config = dict(
    arch='resnet',
    model='image classifier',
    dataset='crops of objects in photos (Visual Genome)',
    train_examples=30875,
    image_size=32,
    crop_scale_min=0.7,
    horizontal_flip=True,
    translate=0.06,
    cutout=0.4,
    targets=['object'],
    num_classes=300,
    norm='batchnorm',
    activation='relu',
    depths=[2, 2, 4, 2],
    kernel_size=3,
    stem='deep',
    avg_pool_shortcut=False,
    dropout=0.1,
    widths=[64, 112, 192, 336],
    label_smoothing=0.1,
    loss='cross_entropy',
    init='small_normal',
    residual_init='none',
    optimizer='adamw',
    lr=0.0047,
    beta1=0.9,
    beta2=0.95,
    eps=1e-08,
    ema_decay=0.99,
    steps=29700,
    batch_size=128,
    epochs=123.1,
    lr_schedule='wsd',
    decay_fraction=0.4,
    final_lr_fraction=0,
    warmup_steps=1480,
    weight_decay=0.04,
)
Rows from block 6, named by matrix and row number. Rows with one number belong to one channel. Each number is 128 + 24 x the weight over the matrix's rms, rounded and kept within 0 to 255. All counts start at 0.
# convs0: first 3x3 conv (model.blocks.6.convs.0.weight, 192x192x3x3), inputs 65-69, a 3x3 kernel for each
# convs1: second 3x3 conv (model.blocks.6.convs.1.weight, 192x192x3x3, transposed), outputs 65-69, a 3x3 kernel for each
convs0.59 [ 41   9  64  49  44  83 133 159 166  98  57  82 150 134 136 145 160 151 118 166 156  74 119 111  86 105 109 131 124 123 100  90 111 112 110  96 174 167 155 147 146 135  86  88  99]
convs0.60 [170 161 120 162 159 114 163 164 126 157  99  72 165 116  72 163 127 106 156 139 123 136 124 116 135 119 115 158 137 132 131 129 125 148 143 138 153 164 112 146 162 119 124 124 111]
convs0.61 [134 129 133 129 129 132 130 133 135 135 135 128 138 137 126 140 135 124 130 125 125 133 129 128 129 128 125 133 123 118 124 119 119 123 117 120 128 134 132 131 133 131 130 130 129]
convs0.62 [136 119 158 103  97 123  98  83  88 176 173 158 155 154 151 148 130 127 142 123 120 158 133 118 169 148 126 141 125 130 166 148 147 148 146 150 181 169 139 197 196 170 155 136 126]
convs0.63 [145 167 156 154 177 161 122 142 135 150 148 127 166 125 141 104  88  85 122 132 151 111 129 113 115 119  99 117 142 153 132 152 162 122 148 155 128 124 108 158 149 138 187 178 147]
convs0.64 [156 154 153 123 121 114 128 124 108 136 113 128 128 104  88 126 120 137 127 105 107 166 147 174 164 154 155 123 128 132 119 124 115  74  84  92 126 125 106 110 115 120 105 109 127]
convs0.65 [112 136 126 100 125 105  90 102  52 102 134 165 138 131 138 135  92  97  95 132 108 112 144 118 159 201 147 142 149 128 164 164 146 148 159 143 147 126 114 155 119 105 145  86  73]
convs0.66 [130 130 128 126 125 126 122 119 125 127 121 122 127 123 124 128 125 127 129 120 121 128 125 123 129 134 129 135 134 132 130 131 132 122 122 130 130 133 135 127 129 130 128 128 130]
convs0.67 [129 132 130 128 129 127 128 128 125 128 131 129 128 129 130 126 129 128 132 129 130 130 131 132 132 131 131 127 129 130 125 127 128 128 128 129 128 129 128 131 130 130 127 130 129]
convs0.68 [ 62  85  70  86 101 111 117 117 153 114 143  95 109 105 109 112 104 127  82  79  95 145 124 120 164 131 148 143 138 112 140 129 110 170 132 130 165 143 147 172 158 144 193 188 156]
convs0.69 [ 75  84  91 112 146  90 134 152 106 155 168 132 138 190 144  82 153 118  92 139 100  99 131  88 154 158 124  95 109 102  94 107 100 106  98  86 122 110 111  86  95 138  79  89 123]
convs0.70 [115 157 146 105 118 142 116 147 141 111  99 135 132 104 116 159 154 115 174 164 148 189 159 140 173 155 138 186 159 108 149 121  86 116 110  78  98 119 125 118 141 134 155 151 126]
convs0.71 [128 112  97 128 115 122 130 128 160 109 127 158 134 121 151 109 100 101 131 108  81 141 171 160 104 102  88  89 110  91  96 136 118  40  83  78  93 107 121  92  73  84  80  71 114]
convs0.72 [111  81  84  60  60  73  69  53  54 143 152 185 152 147 137 131 123 122 154 152 140 142 138 125 117 124 104 139 132 121 100 105  95 102 123  98 112 104  83 152 156 141 153 160 156]
convs0.73 [134 146 109 128 159 119 158 176 131  69 152 142 102 141 129  84 133 154 127 100 119  97  86  73 106  94 102  92 107 116 103 123 125  93 123 138 133 153 154 136 145 143 150 160 151]
convs0.74 [129 129 130 128 128 130 131 130 130 126 130 125 129 130 124 130 129 122 127 126 126 130 128 126 125 126 125 128 125 124 127 124 125 127 126 126 129 130 129 129 130 128 130 131 129]
convs0.75 [127 128 130 126 127 128 127 127 127 126 130 127 128 131 128 127 128 127 128 127 128 128 127 127 127 127 126 132 127 126 129 126 127 128 126 126 127 128 130 129 129 130 128 129 131]
convs0.76 [103 111  85  82  87  94  94  77  93 118 132 145 142 141 119 117  90  77 126 120 102 148 136 139 128 113 125 130 126 120 102  66  62 129  95  86 176 168 175 162 154 163 145 149 133]
convs0.77 [129 127 128 128 127 128 129 129 128 129 128 126 130 130 127 130 131 128 126 126 126 128 128 127 127 127 127 129 126 125 127 125 125 125 125 125 130 130 130 130 131 130 132 131 131]
convs0.78 [ 92 127 151 115 147 157 132 164 163 111 128 104 147 128  78 130  98 101 133 181 120 133 183 157 128 160 152  78 121 129 103 148 166 155 179 173 148 155 161 166 158 137 178 131 129]
convs0.79 [129 129 127 127 128 126 127 127 126 126 127 126 127 128 126 127 128 126 129 128 126 128 128 126 128 127 127 128 125 125 127 125 125 125 124 125 129 132 130 130 131 130 129 130 128]
convs0.80 [142 139  90 163 145  98 151 123  96 118 145 112 154 132 122 116 140 127 141 100 127 152 140 145 169 158 134 136 132 126 137 136 113  88  88  81 134 154 123 120 133 113 165 177 147]
convs0.81 [140 152 164 120 155 160 144 149 167 126 144 160 135 140 180 179 175 201 103  72 104 168 151 161 151 157 162 133 127 108  80  84  66 107  74  59 138 163 154 122 122 121 123 131 115]
convs0.82 [135 121 149 134 110 148 113  89 148 147 128 155 143  92 139 143  45  99  99  66  92  85  64  83  97  96 106 163 119 128 182 167 139 179 174 162 157 150 130 180 146 122 189 171 145]
convs0.83 [112 117 145 132 145 172 149 160 176  80 144 155  92 127 111 145 164 154 137 116  97 189 127 103 145 102 108 141 117  91 143 114 103 136 125 114 120 151 158 131 150 133 127 111 100]
convs0.84 [130 133 129 147 155 163 178 169 177 112 152 173 144 172 189 161 187 171 113 115 135  65  82  76  95  97  91 113 100 118  93  82 100  76  76  83 140 139 159 145 136 141 179 180 176]
convs0.85 [128 128 127 127 128 127 128 128 126 128 128 128 128 129 129 128 130 129 130 126 126 128 127 127 129 128 128 128 127 126 126 124 125 126 125 125 129 132 131 131 132 132 130 131 131]
convs0.86 [132 130 122 132 132 126 132 134 130 133 127 126 134 121 116 124 111 112 130 127 126 134 123 117 133 129 121 134 122 123 133 127 127 134 131 132 137 139 134 131 131 129 131 131 125]
convs0.87 [135 135  99 146 134  93 144 137  99 143 124 106 128 127 128 110 138 151 127 141 129 153 180 165 125 142 126 167 149 136 165 148 147 182 159 151 126 134 143 108 113 146 118 114 130]
convs0.88 [129 130 130 127 128 130 129 129 128 124 128 126 126 130 126 128 127 123 129 128 125 130 129 126 127 128 126 131 126 124 127 124 125 126 125 126 125 128 128 127 128 128 128 129 128]
convs0.89 [128 128 129 128 128 129 130 130 130 128 127 124 127 128 125 127 128 124 127 128 127 128 127 126 126 126 126 130 127 126 128 126 126 127 126 125 129 130 128 131 132 131 130 131 131]
convs0.90 [146 138 123 134 115  99 138  96  90 132  95  95 113 111 136 103 108 131 128 123 107 179 139  90 165 111  73 147 119 129 133  97 103 151 113  83 114 110  91 132 145 169 100 144 192]
convs0.91 [135 131 119 131 127 118 129 128 123 125 117  98 141 129 110 155 131 120 126 123 120 137 120 110 136 124 121 147 129 132 141 133 133 145 142 144 140 148 131 134 136 124 136 135 127]
convs1.59 [124 116 117 114  97 109 125 123 116  95 122  76 115 120 119 122 132 128  84 112 128 135 154 172 147 132 135  93 103 110  99  76 102  98 101 121  95  97  69 108 119 119 126 124 134]
convs1.60 [110  93 126 103  93 131 101  94 120  95  71 128  75  66 108  80  63 104 130 127 136 130 115 130 123 106 156  97 135 110 111 122 108  95 114 105  86  99 114  94 103  99  74  58  55]
convs1.61 [124 125 122 121 121 123 117 121 130 131 130 131 137 133 129 133 132 130 132 132 130 132 133 135 127 125 123 129 129 129 130 130 130 130 129 131 126 126 129 126 127 127 129 126 128]
convs1.62 [139 116 120 111 109 119 164 169 161 136 140 150  91  75 110  62  80 131 172 150 165  93  83  88 103 105 113 121  91 105 143 113 100 171 178 180 145 127 122 119 131 117 112 105 125]
convs1.63 [119 151 148  94 106 108 127 132 133 121  70 104 146 118 147 139 142 131  60  59 106 117 148 154 146 161 134  98 108  92 140 129 121 148 132 123 162 137  91 124 119  97  69 107 108]
convs1.64 [116  94 110  99  91  88 117 104 121 156 133 130 153 140 125 120 104  99 139 152 158 136 139 144 145 170 149  98 101 136 108 118 112 145 134 142 101 109 108  96  97 117 123 120 130]
convs1.65 [111 162 184 114 122 148  98 124 171 138  82  98  78  72  89  65  81  92 193 165  97 175 155  88 137 132  67 198 151  95 209 156  97 184 134 107 143 114  70 142 128  67 100 113  93]
convs1.66 [119 107 119 120 108 125 123 109 122 132 128 127 129 125 133 133 135 131 127 129 138 130 125 137 125 124 128 124 125 122 124 124 121 128 124 123 132 132 133 128 131 135 130 132 135]
convs1.67 [128 125 125 127 126 126 128 130 129 130 128 128 133 127 128 131 128 128 128 127 129 129 129 129 127 125 127 131 129 127 128 129 125 129 126 124 126 130 129 129 129 126 125 126 126]
convs1.68 [155 146 165 133 143 142 119 117 131 149 181 195 123 138 126 116 120 130 103 106 121  71  89 121 103  89 110  92  87  88 115  96  93 117 107  86 114 109 106 117 127 128 115 112 119]
convs1.69 [178 165 201 165 145 165 150 120 158 126 150  96 136 129 106 125 150  98 140 124 156 137 116 137 114 107 111 160 145 173 179 146 153 140 130 149 145 157 171 110 158 145 140 174 135]
convs1.70 [121 138 119 145 154 128 157 166 142 172 115 119 149  92 114 150 166 131  92 121 125 133 136 132 142 130 130 115 106  95  86  93 101 125 133 135 140 128 102  86 119 139  84 130 144]
convs1.71 [125  89  85 145 124  96 154 113  93 139 137 131 207 152 109 154 142 134 149 153 142 123 140 114 106 133  87 147 130 111 116 104  85 129 169 145 140 150 162 187 127 146 140 155 175]
convs1.72 [154 145 142 139 118 124 131 130 117 154 149 101 109 114  76 109 125  98 121 129 101 112 104  98 115 119 105  90 101 100  77  84 101  64  82  73 162 182 202 169 160 147 152 117 118]
convs1.73 [183 175 203 147 139 143 146 143 132 151 156 172 140 159 173 150 155 136 110 120  89 104 129 124 105 116 123 129 126 145 108 140 136 136 153 129 116 136 132 126 148 153 162 172 155]
convs1.74 [127 126 125 126 125 126 124 126 126 133 130 130 132 128 128 130 129 127 128 129 130 128 128 128 128 127 126 126 125 127 126 127 128 125 125 127 128 127 131 127 127 130 128 128 129]
convs1.75 [126 126 123 123 125 125 125 126 128 132 130 127 131 129 127 132 131 127 129 129 131 129 130 131 129 128 129 125 126 126 126 126 128 127 128 128 128 129 131 128 128 130 129 128 129]
convs1.76 [129 133 139 130 114 124 119 100 100 183 173 155 167 144 133 127 125 143 101 101  94  68  80  87  90 104 103  89 108 116  88  92 103  82  85  91  87  41  78  94 104 108 107 124 138]
convs1.77 [124 125 124 125 123 127 127 127 127 130 129 129 131 127 129 130 130 128 128 129 129 127 127 128 128 128 127 126 126 126 127 127 127 126 126 126 128 128 128 127 127 128 128 128 129]
convs1.78 [ 92 143 124  93 165 139  81 148 139 163 100 164 175 113 108 139 110 115 113 113 156  83  92 125 106 114 150 132 149 190 139 167 184  96 127 146  79  73  76 128 107 138 115  93 132]
convs1.79 [127 126 126 126 126 126 127 126 127 131 129 128 127 128 128 128 128 128 127 127 129 127 127 130 127 128 129 126 127 128 126 127 127 128 127 128 128 128 128 127 127 128 128 128 128]
convs1.80 [117 130 131 118 114 108 121 117  96 116 109 119  99  87 112 160 151 123 129 109 113 105 102 100 110 100 101 102  91  98 134 125 136 134 142 151 149 142 124 150 135 154 169 174 162]
convs1.81 [109 138 132 140 164 161 126 131 124 200 185 174 162 148 139 145 156 140 135 128 157  73  75 100 135 112 117 112 134 119 118 123 117 111  97 103  75  68  90  77  65  81  97 107  87]
convs1.82 [155 152 158 110  99 120 117 122 123 111 118 142 135 140 169 146 150 179 108 101  94 128 106 110 117 103 112 160 157 152 190 171 193 164 156 168  63 126 144 113 155 169 118 139 163]
convs1.83 [124 124  91  82 106  80  63 102  76  91  78  89 121  91 128 135 104 134 123 100 134 122 135 155 128 149 156  80  93  95  53  82  92  67  89 119 169 168 152 145 156 157 127 149 131]
convs1.84 [161 143 153 130 129 140  85  85  91 143 118 138 156 144 134 128  99  78 137 141 129 139 140 146 144 145 141 116 113  86 141 145 117 129 123  94 101 116 103 137 144 155 149 157 158]
convs1.85 [125 127 127 126 126 126 127 127 127 131 129 128 129 128 129 127 128 128 129 128 129 127 127 129 128 127 128 127 127 127 127 127 126 128 127 126 127 128 128 128 127 128 129 129 130]
convs1.86 [ 99 100 122  98 103 130  98 104 130 130 129 127 137 125 124 127 133 128 136 131 130 133 130 129 134 123 120 122 127 126 127 127 126 128 123 129 128 133 130 125 127 121 126 127 127]
convs1.87 [151 154 153 128 137 123 140 138 147 115  91 109  88  97 122 101 117 114 163 158 162 133 137 173 174 189 197 116 139 150 127 137 159 113 134 130 109 142 138 141 136 100 129 116 122]
convs1.88 [125 125 124 124 124 124 124 126 127 134 131 127 134 130 125 130 129 128 130 129 130 128 129 129 127 126 127 127 127 128 127 128 127 128 129 128 127 128 129 127 126 129 128 128 128]
convs1.89 [126 127 125 125 126 126 127 127 127 130 130 128 129 129 129 128 129 129 127 128 128 127 128 128 128 128 128 126 126 127 126 126 128 126 127 128 127 128 130 127 128 128 128 128 129]
convs1.90 [146 191 162 125 161 163 143 146 159 105 126 110  95 116 115 113 135 110  84 134 133 114 157 150 124 156 151 157 124 105 170 169 114 164 144 136 159 170 135 114 167 173 114 158 173]
convs1.91 [100 106 120  99 103 127  97 105 130 122 125 127 131 122 110 132 126 131 125 121 128 139 131 131 137 133 133 122 124 121 134 127 124 121 123 122 123 132 132 118 127 122 119 124 118]