{
  "translate": 0.06,
  "num_classes": 300,
  "avg_pool_shortcut": false,
  "init": "small_normal",
  "decay_fraction": 0.4,
  "weight_decay": 0.04
}
Rows from block 4 of a small image classifier, named by matrix and row number. Rows with one number belong to one channel. Each number is 128 + 32 x the weight over its row's rms, rounded and kept within 0 to 255. All counts start at 0. Numbers have three digits each.
After each channel's rows are labels from the 100 images, of 14976, where the channel reaches its highest value: "patch colour" is the nearest of a few named colours to the mean colour under the peak. Only what is clearly more common there than usual is listed. The data: crops of objects in photos (Visual Genome). In brackets: how many of the 100.
# convs0: first 3x3 conv, stride 2 (model.blocks.4.convs.0.weight, 192x112x3x3, each kernel summed), inputs 0-111
# convs1: second 3x3 conv (model.blocks.4.convs.1.weight, 192x192x3x3, transposed, each kernel summed), outputs 0-191

convs0.182:147092111138051140151113085138107109094142166130135120146116229143153112181134125135113114141113179120107160131135135136122118071092159124142099155145097150128117056098107194214148174162121136107109104068094122113154132120116149124130152092132209134127137099180135111098113087071056095109167095109148107166037131124152154153139121136133
convs1.182:105127131122073046093166107107121119099096123114106149105119137159131157128078151078149160125139095145150130104128068126085135151188173093164090124150134150103125103140112156104133152091112145194156123085162123085077128110135135149168068135094020050104164105129150153155172123139153106146118179115113149076153117166122136161163130083082074128125134104106105141139132173080111204145159151118081095147132133174119145115068161105111121144094095167138102085126086113156104156122127174099086076090130153114138086143154093209095043223134169095123157115132119138139113110156117091100
patch colour: grey (69)

convs0.186:103093130111125137163122157172148096121182079140129132138140131144157000127101152136129134142090138089166093126138113145146109135094156110101066193113170133170112123058117139143093161123091135127172118115120166101122102102086077125136135137079122125162117160127131115141093172102085132133137111106090087050122118129018104174118158122159
convs1.186:175085199181137166160090121081096121121136141130094169082154150108152134139154120136123116066121093067137156153094132128156112170138092140140147155171156133095114182118063156126095204137120167161113108157178137127160145140200130113118121144112164064070153169118110076177127152110149135136184110152187073102097167136179116170150111143152129122165115115141062210194129160112103085115111134131162159067116132191163124125152181114170109149145138163099115192115089161129136131149082147125193129147159132132090160220095128080152107095116167103119086139117135129147112157098154130117
patch colour: orange (28); red (25)

convs0.102:122089125137138162183150158167102112168141145125094170161049100162112134143159158118121131152072130128107136107131126105113131112139160226106091074106125136112171113153164111054071109120102149107089180124147054089095135122139139081113086101109180139166138139077117119191143115111088116182148123087094174107087083142112129092151119158184
convs1.102:186070094162102078118140120207137112083102058160110165174088129085114124141140093101125033103141109121084130097135090034131122112122098171121102120135121120095130150095130080177150120076090030112169117156108134123158141157144172087106119122111148160107115130023118137094143108126166153156132089136121142075091107166135159178144149097131138169061109147117128111128121146171088095178099130121110134143068138124162155139145111141142121111129129131125131125104117114093168047093131155124132146125099114157150143137040080132096077129120103128178058153129103119057170146110121113127
patch colour: grey (66)

convs0.22:140120112117171160089140131213070144104130114099119137067099188170130161106105132125139136132142115136118110121104170107109114082134139103120115122180169163053105132049178172145159149164129138128158113110128095091091156176143107097125155116144099100126176100158115134131151181119104075109070081138167101204119109165181073123125203118109
convs1.22:152140168098136101000151131137127131115144190131172125126135095161091097169151144117132150119198161153130158164126122085143178147127076128123142115160165111124033123155077144142121105120140143139171123085086140149152116125110140119162152110059142117052171130131145187090146074112122133152151109053139096140152067152115055063118108112091124084148128149088152174147093157109132160154109177162112159068172178168141093136109147104117110135107059104138095107142131111148071125155128144176101157191142106133104098107084164145109110166141142084095150080134162157122130130122131128095
patch colour: cyan (26)

convs0.180:132064140176098162133125167179103149147117062102073109093175102075142103119170107072125136143113111108125113102100159127142113106147146070138179106083051106116127101116119115127064139078115095125164125093122128131083046154111121122134138115165087072169073114125140183143151070125153125088139160110110102090178127116118146128060109091180
convs1.180:118147160143154082162126127089146146121103115143135030119103097084106122074110169122112184130134141169135082094128124121139130123130147117188119124088135136128135158117224133138156170121127106070023132095159152123145103127098132151130127145126113095153098132147134136118167159150069093104134108109138164202114095166127180147048128118179072095112080126102093112109123087121134198131192131128126130161076109146063090098102139090144175118162106123178151149083124173138153117119093104149120076079086110163172141138189084130171141104143141158090177055083096081156123154100156152127
patch colour: brown (61); black (31)

convs0.143:125125063163044128141149123181087130157132171123152147120098135104117169142129107081153106162102131090180066133080170111147180159129139060103119153102107122087125082092118100057121125113092086098105112125128112121124063210115049158166110113139069143150137115104118150161114109149135117139092128078191129120152153092139155152180116158141
convs1.143:132102134149149113101130129088115119109042095118182170120143109087117093087132115098137137129116131173131134105132115117200095075094140139106133130068121139129167144137164116129152050084106082134054098086050133153177108144196133105160142120148120113120107132136155188105096115123190137108112085115148164135072168124132213144091090148093072128183160143173190066086121121144142121145116135102115122113133119143129093131152108100123150132082084113147158129103147136174122111061109096086140177049030155115153113080171110101118109077117073134120185149121080119136145122098154093132
patch colour: black (33)

convs0.150:102140109129120108141145128153177135142107189140128157133159129155151149148035138128120120149103166139138154142104043152111186130120140109057134101094086081126093130168080101107064138156124134132127152139033112056173138127145187129126153105147185140139104150112111136108145040161128131124170134071132115172096120139137176173162091154150
convs1.150:150107060052106127127126125142133101178090084130098116160128094082108111107116084177147108201146137091111166101128082135048149153172144101168132104081121125138146087139117156101137095126127092092139123129106154117169112102105090153117105141150108166190131146100174101074129168102118167134140140157046124139102114112117125149143135138131163124130158115118056050124128148161164116147102110121128123112075123121127146118128103023103158153055133154101167145120184106098169078089114115092075082104043119139132055073142134169080164106114104189096135109121090131124115157197157139110
patch colour: black (36)

convs0.136:091137150119137111139173155169106169162135113132093121120135134124135141153122126110147160130120136132123104155111190143136168103127142103095159104093152074027140079042139155108085147129100089090158133088152158132119078159100060118135124144080072133148191135102158136050132190120118133126132108132176064166057101063144133172117137122150
convs1.136:147142202130143146058078146134107145082132151157176164112135145128107136105131166111136150111114141151141128179098148145188124144064056137110137093205131100102092142112101146206176133140106152117104108110095136124142118162143126163107160138042071106013138110099151156137166061151106103127132073157238123140109097203119032138159145112131134114153132139106166120124113123135162186139172112127120142056159160144130095123107203150143142153130040114127112109117167148126135144087123100120173171130111117123173141119127142123152112117164159106101113138140134110095114130100126097133
patch colour: cyan (29)

convs0.179:113138125087129173115148122161084119088147129159150160095100153131113089106131149145113139156124159147123084137124134082134174145118135123074116131110144245086120112110129054151092168120096138112110120137064074113145165081133148095124125107128162104137255143115123118157127134118170085168106105098128110171135053196144074119149109120152
convs1.179:132088118130148095037161147162150139107149154123135156110132112143114109147149144095077184104113144141085151107116148088135128127091100166125091165171108148131079033108009175150135092084131114091138146144091137087121140034173148121149116095104115123085172122088158187150073132086103138138125117119133067155163079139100056146112097064064176124118115115131159142196116083163150137139096117150147149037131195099138126141137159129083162158100082109133114136128125092102055104141137143186128138143124127097107115098100103150129112146135090154106137103146144148096133103169156103138
patch colour: cyan (33)

convs0.98:098100109095135109131164169170112117119140150098136147083147110119115146151148091166138076134105055135142115115110153113108133134088148068064090158198149138139125169157124139189110164091106127095123107138048067041147178136165135127167049124159164106139138152159119110125132086161103141131117091087150094105164061107161187163118123149141
convs1.98:108083162061154133065193110093128143139069100149140117132128083162054093112146167134115150100159096163146151118136096124101144166189047089152115124066114122119092111123134148099137074111144130153210155132160149083159135143142096042144110149167139106097163097147175109124094141083068123136153119113132119154165113162119152151071122167110116117095137101048100117166119128073101120114104132143097207124163120118155095141091132073117155101113143138143129145106105059130107111167113133148125075122097101126132050091139140088077140096090149139030158141139134154075158170095126123145
patch colour: brown (72)

convs0.187:115147118122164134144107102186105105095143128136147147122092140104134201156148151110140095107137155140114128115085122131104093190156129071181131149161097127097161162176082124122138139117136110111141142116090098131186133157116144123135105160140138157143078137139178122151131000172145101136175122088115168073253133158158083138165157143135
convs1.187:136144150142138139076162141077123123131035147103139122126134093145134076125134105112136110107071148123149129146109112166123141156171084130117123121026102152129131097116177042104126078118117110106054165146127106163151117151072165152130148117188130162129119136152132131061097105118153112110115020091103108146102177150164162076082038167141101093123140115140125122081130094142140152146095122117109134140108105130131139139158088052128149118123109124132132118128143110127118000144146147143122137109063132140132083052102144140091150094125086127154164052146135139167146152095136126134
patch colour: black (86)

convs0.189:055121155165167135160097114141156090169132127129133143135069148152159114160031115144141179132110134120022135111130049166083190128160146135129150071132144156194113134167131118099119122128162128160129140156142118061131119106102143109110187161156182141155155100132123150158173147130118038164142135128079148152146144106161157140146120136120
convs1.189:168148121101093096127125138156147114110146144127112144135103095151125128157095086163153104142138205093126127125059094166032188107134164123080135083139127124120146085104138150137136096137135121111085122146120132107106117121106112113145146105102137127166095153072148175076072171097160241104119114094108105155160086146176072105183121100187154084131079114087051084125137148141183105149142118116088099098107065167127142120143087011098122091069135104136108154123154091135173064142091122119155123121092088120135155113144146162116095156148080144126073105130135105152152141169154097109
patch colour: black (37)

convs0.99:042169134163156124125130080198110182158125053119161129124140124147121146122124125110118159105122122164111075078105176158104156180111127136118186115093173110078158148095131096034140075168122091162131127161112119127115098162085123095190135161144140095134106133079119174149110158145161144151130121105067175113174103124193124147163114107107
convs1.99:149130138173171163129121129144102122096102132075140137139120098078087117125112097078145104112072201142156101134114135167175127057152089105078092146124101139133161158157178157147198056133115099111079134136157101152117106128145148112146093112216129136130081118111145131062094124097140117106074098148152135181165092111149108047158088135125143060156072132095104112053133163149162126134131123138150123058146086134115153140194113105134129128169120112151116129159125130127132088112111150192084154141073079146128083100061124158111169099104067082141166204168132112124125186102140109140
patch colour: green (25)

convs0.137:124162161148174167149146135169090154154079176100108104157100108128123178138075147136143147150125166116097131107139017121115127118142149160147141112097036120112104131161145111067115164132181104109087157063199169110074094124133140114074118102111122086154100137085102109170127050126147077111160186141112142135116146108126122165151147117152
convs1.137:139095104173037121117132185162121132162137161132148134168127086072107133138121126112120107110109186079130133117109090162062122103123137132159098135062131120127103094117135073110142075080132134129115124134144098132169134147123153153103139132150120180169138122122083107079137124129155103125099138131087161120040139113131147102142101082208137164050143131177093133084122144204134105139115152130095080147155049119127152131110053117156101112070178159127163137114189129130172043078083109096130153071092134191134127134162152103121110137137027100180077142113108132156146110121111117142
patch colour: black (56)

convs0.83:154156146145078172138139152182012094103150106128141127144147160131122100108196089121122099127086089101244069095120146105129120087091198098108110145156083112155124082083113157207121171067100082125148102120097104121102099096135101110125102111149131143151145107143136129142114177156083111140108103089142130138128135114137142159122140135167
convs1.83:146096153152109041077131133151100133081072124133096129147134109140067101126130221101093175145154103154130195116120132169145079169116069094123127147148081118114054150121136146138157139124101123158143119129114105154143117113203123160135145114092119088006120119147140146169114072130114067167144093115145096128132150164130127160107092127078042113128074130125113119162120127087085131143154118125147154155074096126175117134101140112165091089153141184130154092076059113183107154159108074148123109153153065123113108147115126169106107124122158102109090129113065134120122119094153052092
patch colour: orange (31); yellow (27)

convs0.34:047119120161114082134176081153173111117158154164086143156175153105145147166126091157148081143110149138083115125158162150143117151085156073126143101177102157148100125119105138161130160115170034031197121086140135137123113099119114166129091121149127102125119149195100054073124132090079105115097080135127118123114101122173157145117131153115
convs1.34:094110143129154096112131066089134103153042183133087097153075076126056109102147100080156144141085159151143174133166054168115126148150134107148095150154149118099130111160081135100142105099115124190139108083172109080124106098104136134135077147117109085081112063095151113118127126089105097103094117071125114101172143125109103115182147121138138094088148091098091085122131146065079136197146118117135153132133145160168104124113201084097215103173121136090151134149121197145128144160110124132144096096121095085125076194150125143087077141144164140112171144129128171042158143100146117099
patch colour: pink (25)

convs0.190:138116097097148178110144175165107134169140155169115159055081194171163136137140149147149159158105123135104130135116180128146093048123138130141069086082172120080127114125171167110074093120118122106076134134117152125113131112127118078128130128107119128139212157100116082069116145155138070169116126123164095177068053136144151166065140116141
convs1.190:156138161062127071051102162163149120094149148130148180040133160174106105089133138124121107121160109179109123155112134098118125155122120138140142109180156121122115063137078126238143163117128103158136105154061129093095137128112113083160135131071086141071175131079103168127168093171097149159146081084133148085114091211158068142143166131119147136112145149118151083162081126157147128134120128133113183095130171119077146118097152171117098139111094050165101067124148085092074104070134135105105140123098116110172160097118099135101083174133169119141103102109149112074103144108114089122
patch colour: grey (64)

convs0.93:051130162097120091125144070144121108139135173127131150082109165189101164124106112219191125158058185147155119131130142132143169197155136066118141174174134142127110147142122123141088144135187090098100109154077127080137150100140148112139103127132167146130114145125146103095113070151136130147065158075079162176132124115170142193140105150109
convs1.93:120115102078145170090098171152126144146046130127171148114131115158125108105146102141154062126108169167135167133126082125125164123189112138106136098080128111124132078106109121132117087136156066128166161174085084137110148126175085143135107125177126147138139116092133123158061123042076157067103052179072123120123086140179130147165145151107183074121156143117079116153110114180179127098123131126143174077092139130124141148073125084086130130113125142090157154160182115130121033115131156091109089089038080062118069075132118141120168120113114142139149128120156158162133166147136097141
patch colour: black (40)

convs0.8:099195127142149125099087084179199107082150150155120142217077113088126128123094130147125101105106171137069162119141137127095111065133141197151121030128113097188096111140120117087129141124174065136126180128116117146080117102120127111201122144150129116154140083119068094093158152117107107146138166130116096113088106088175114117128109135132
convs1.8:141096000138152138190163134132170137152148136124139112161123124124116146169133000119160121136158150145132123139176073153144154065157155134129084144202079120122168127110095103093090091100129127132158157144156092159137155096096115089153116107140111136119145122071113074031165173115147173148091112100136100126104070122161104075160139090150165123114113105123074156090170102118098076095111124142153128118114054177092167124119106143124140071171142143145123123172120118085193102079160117090124131106113142161127121144114171100144082111110136061139122117122139113101170158128144156136
patch colour: pink (31)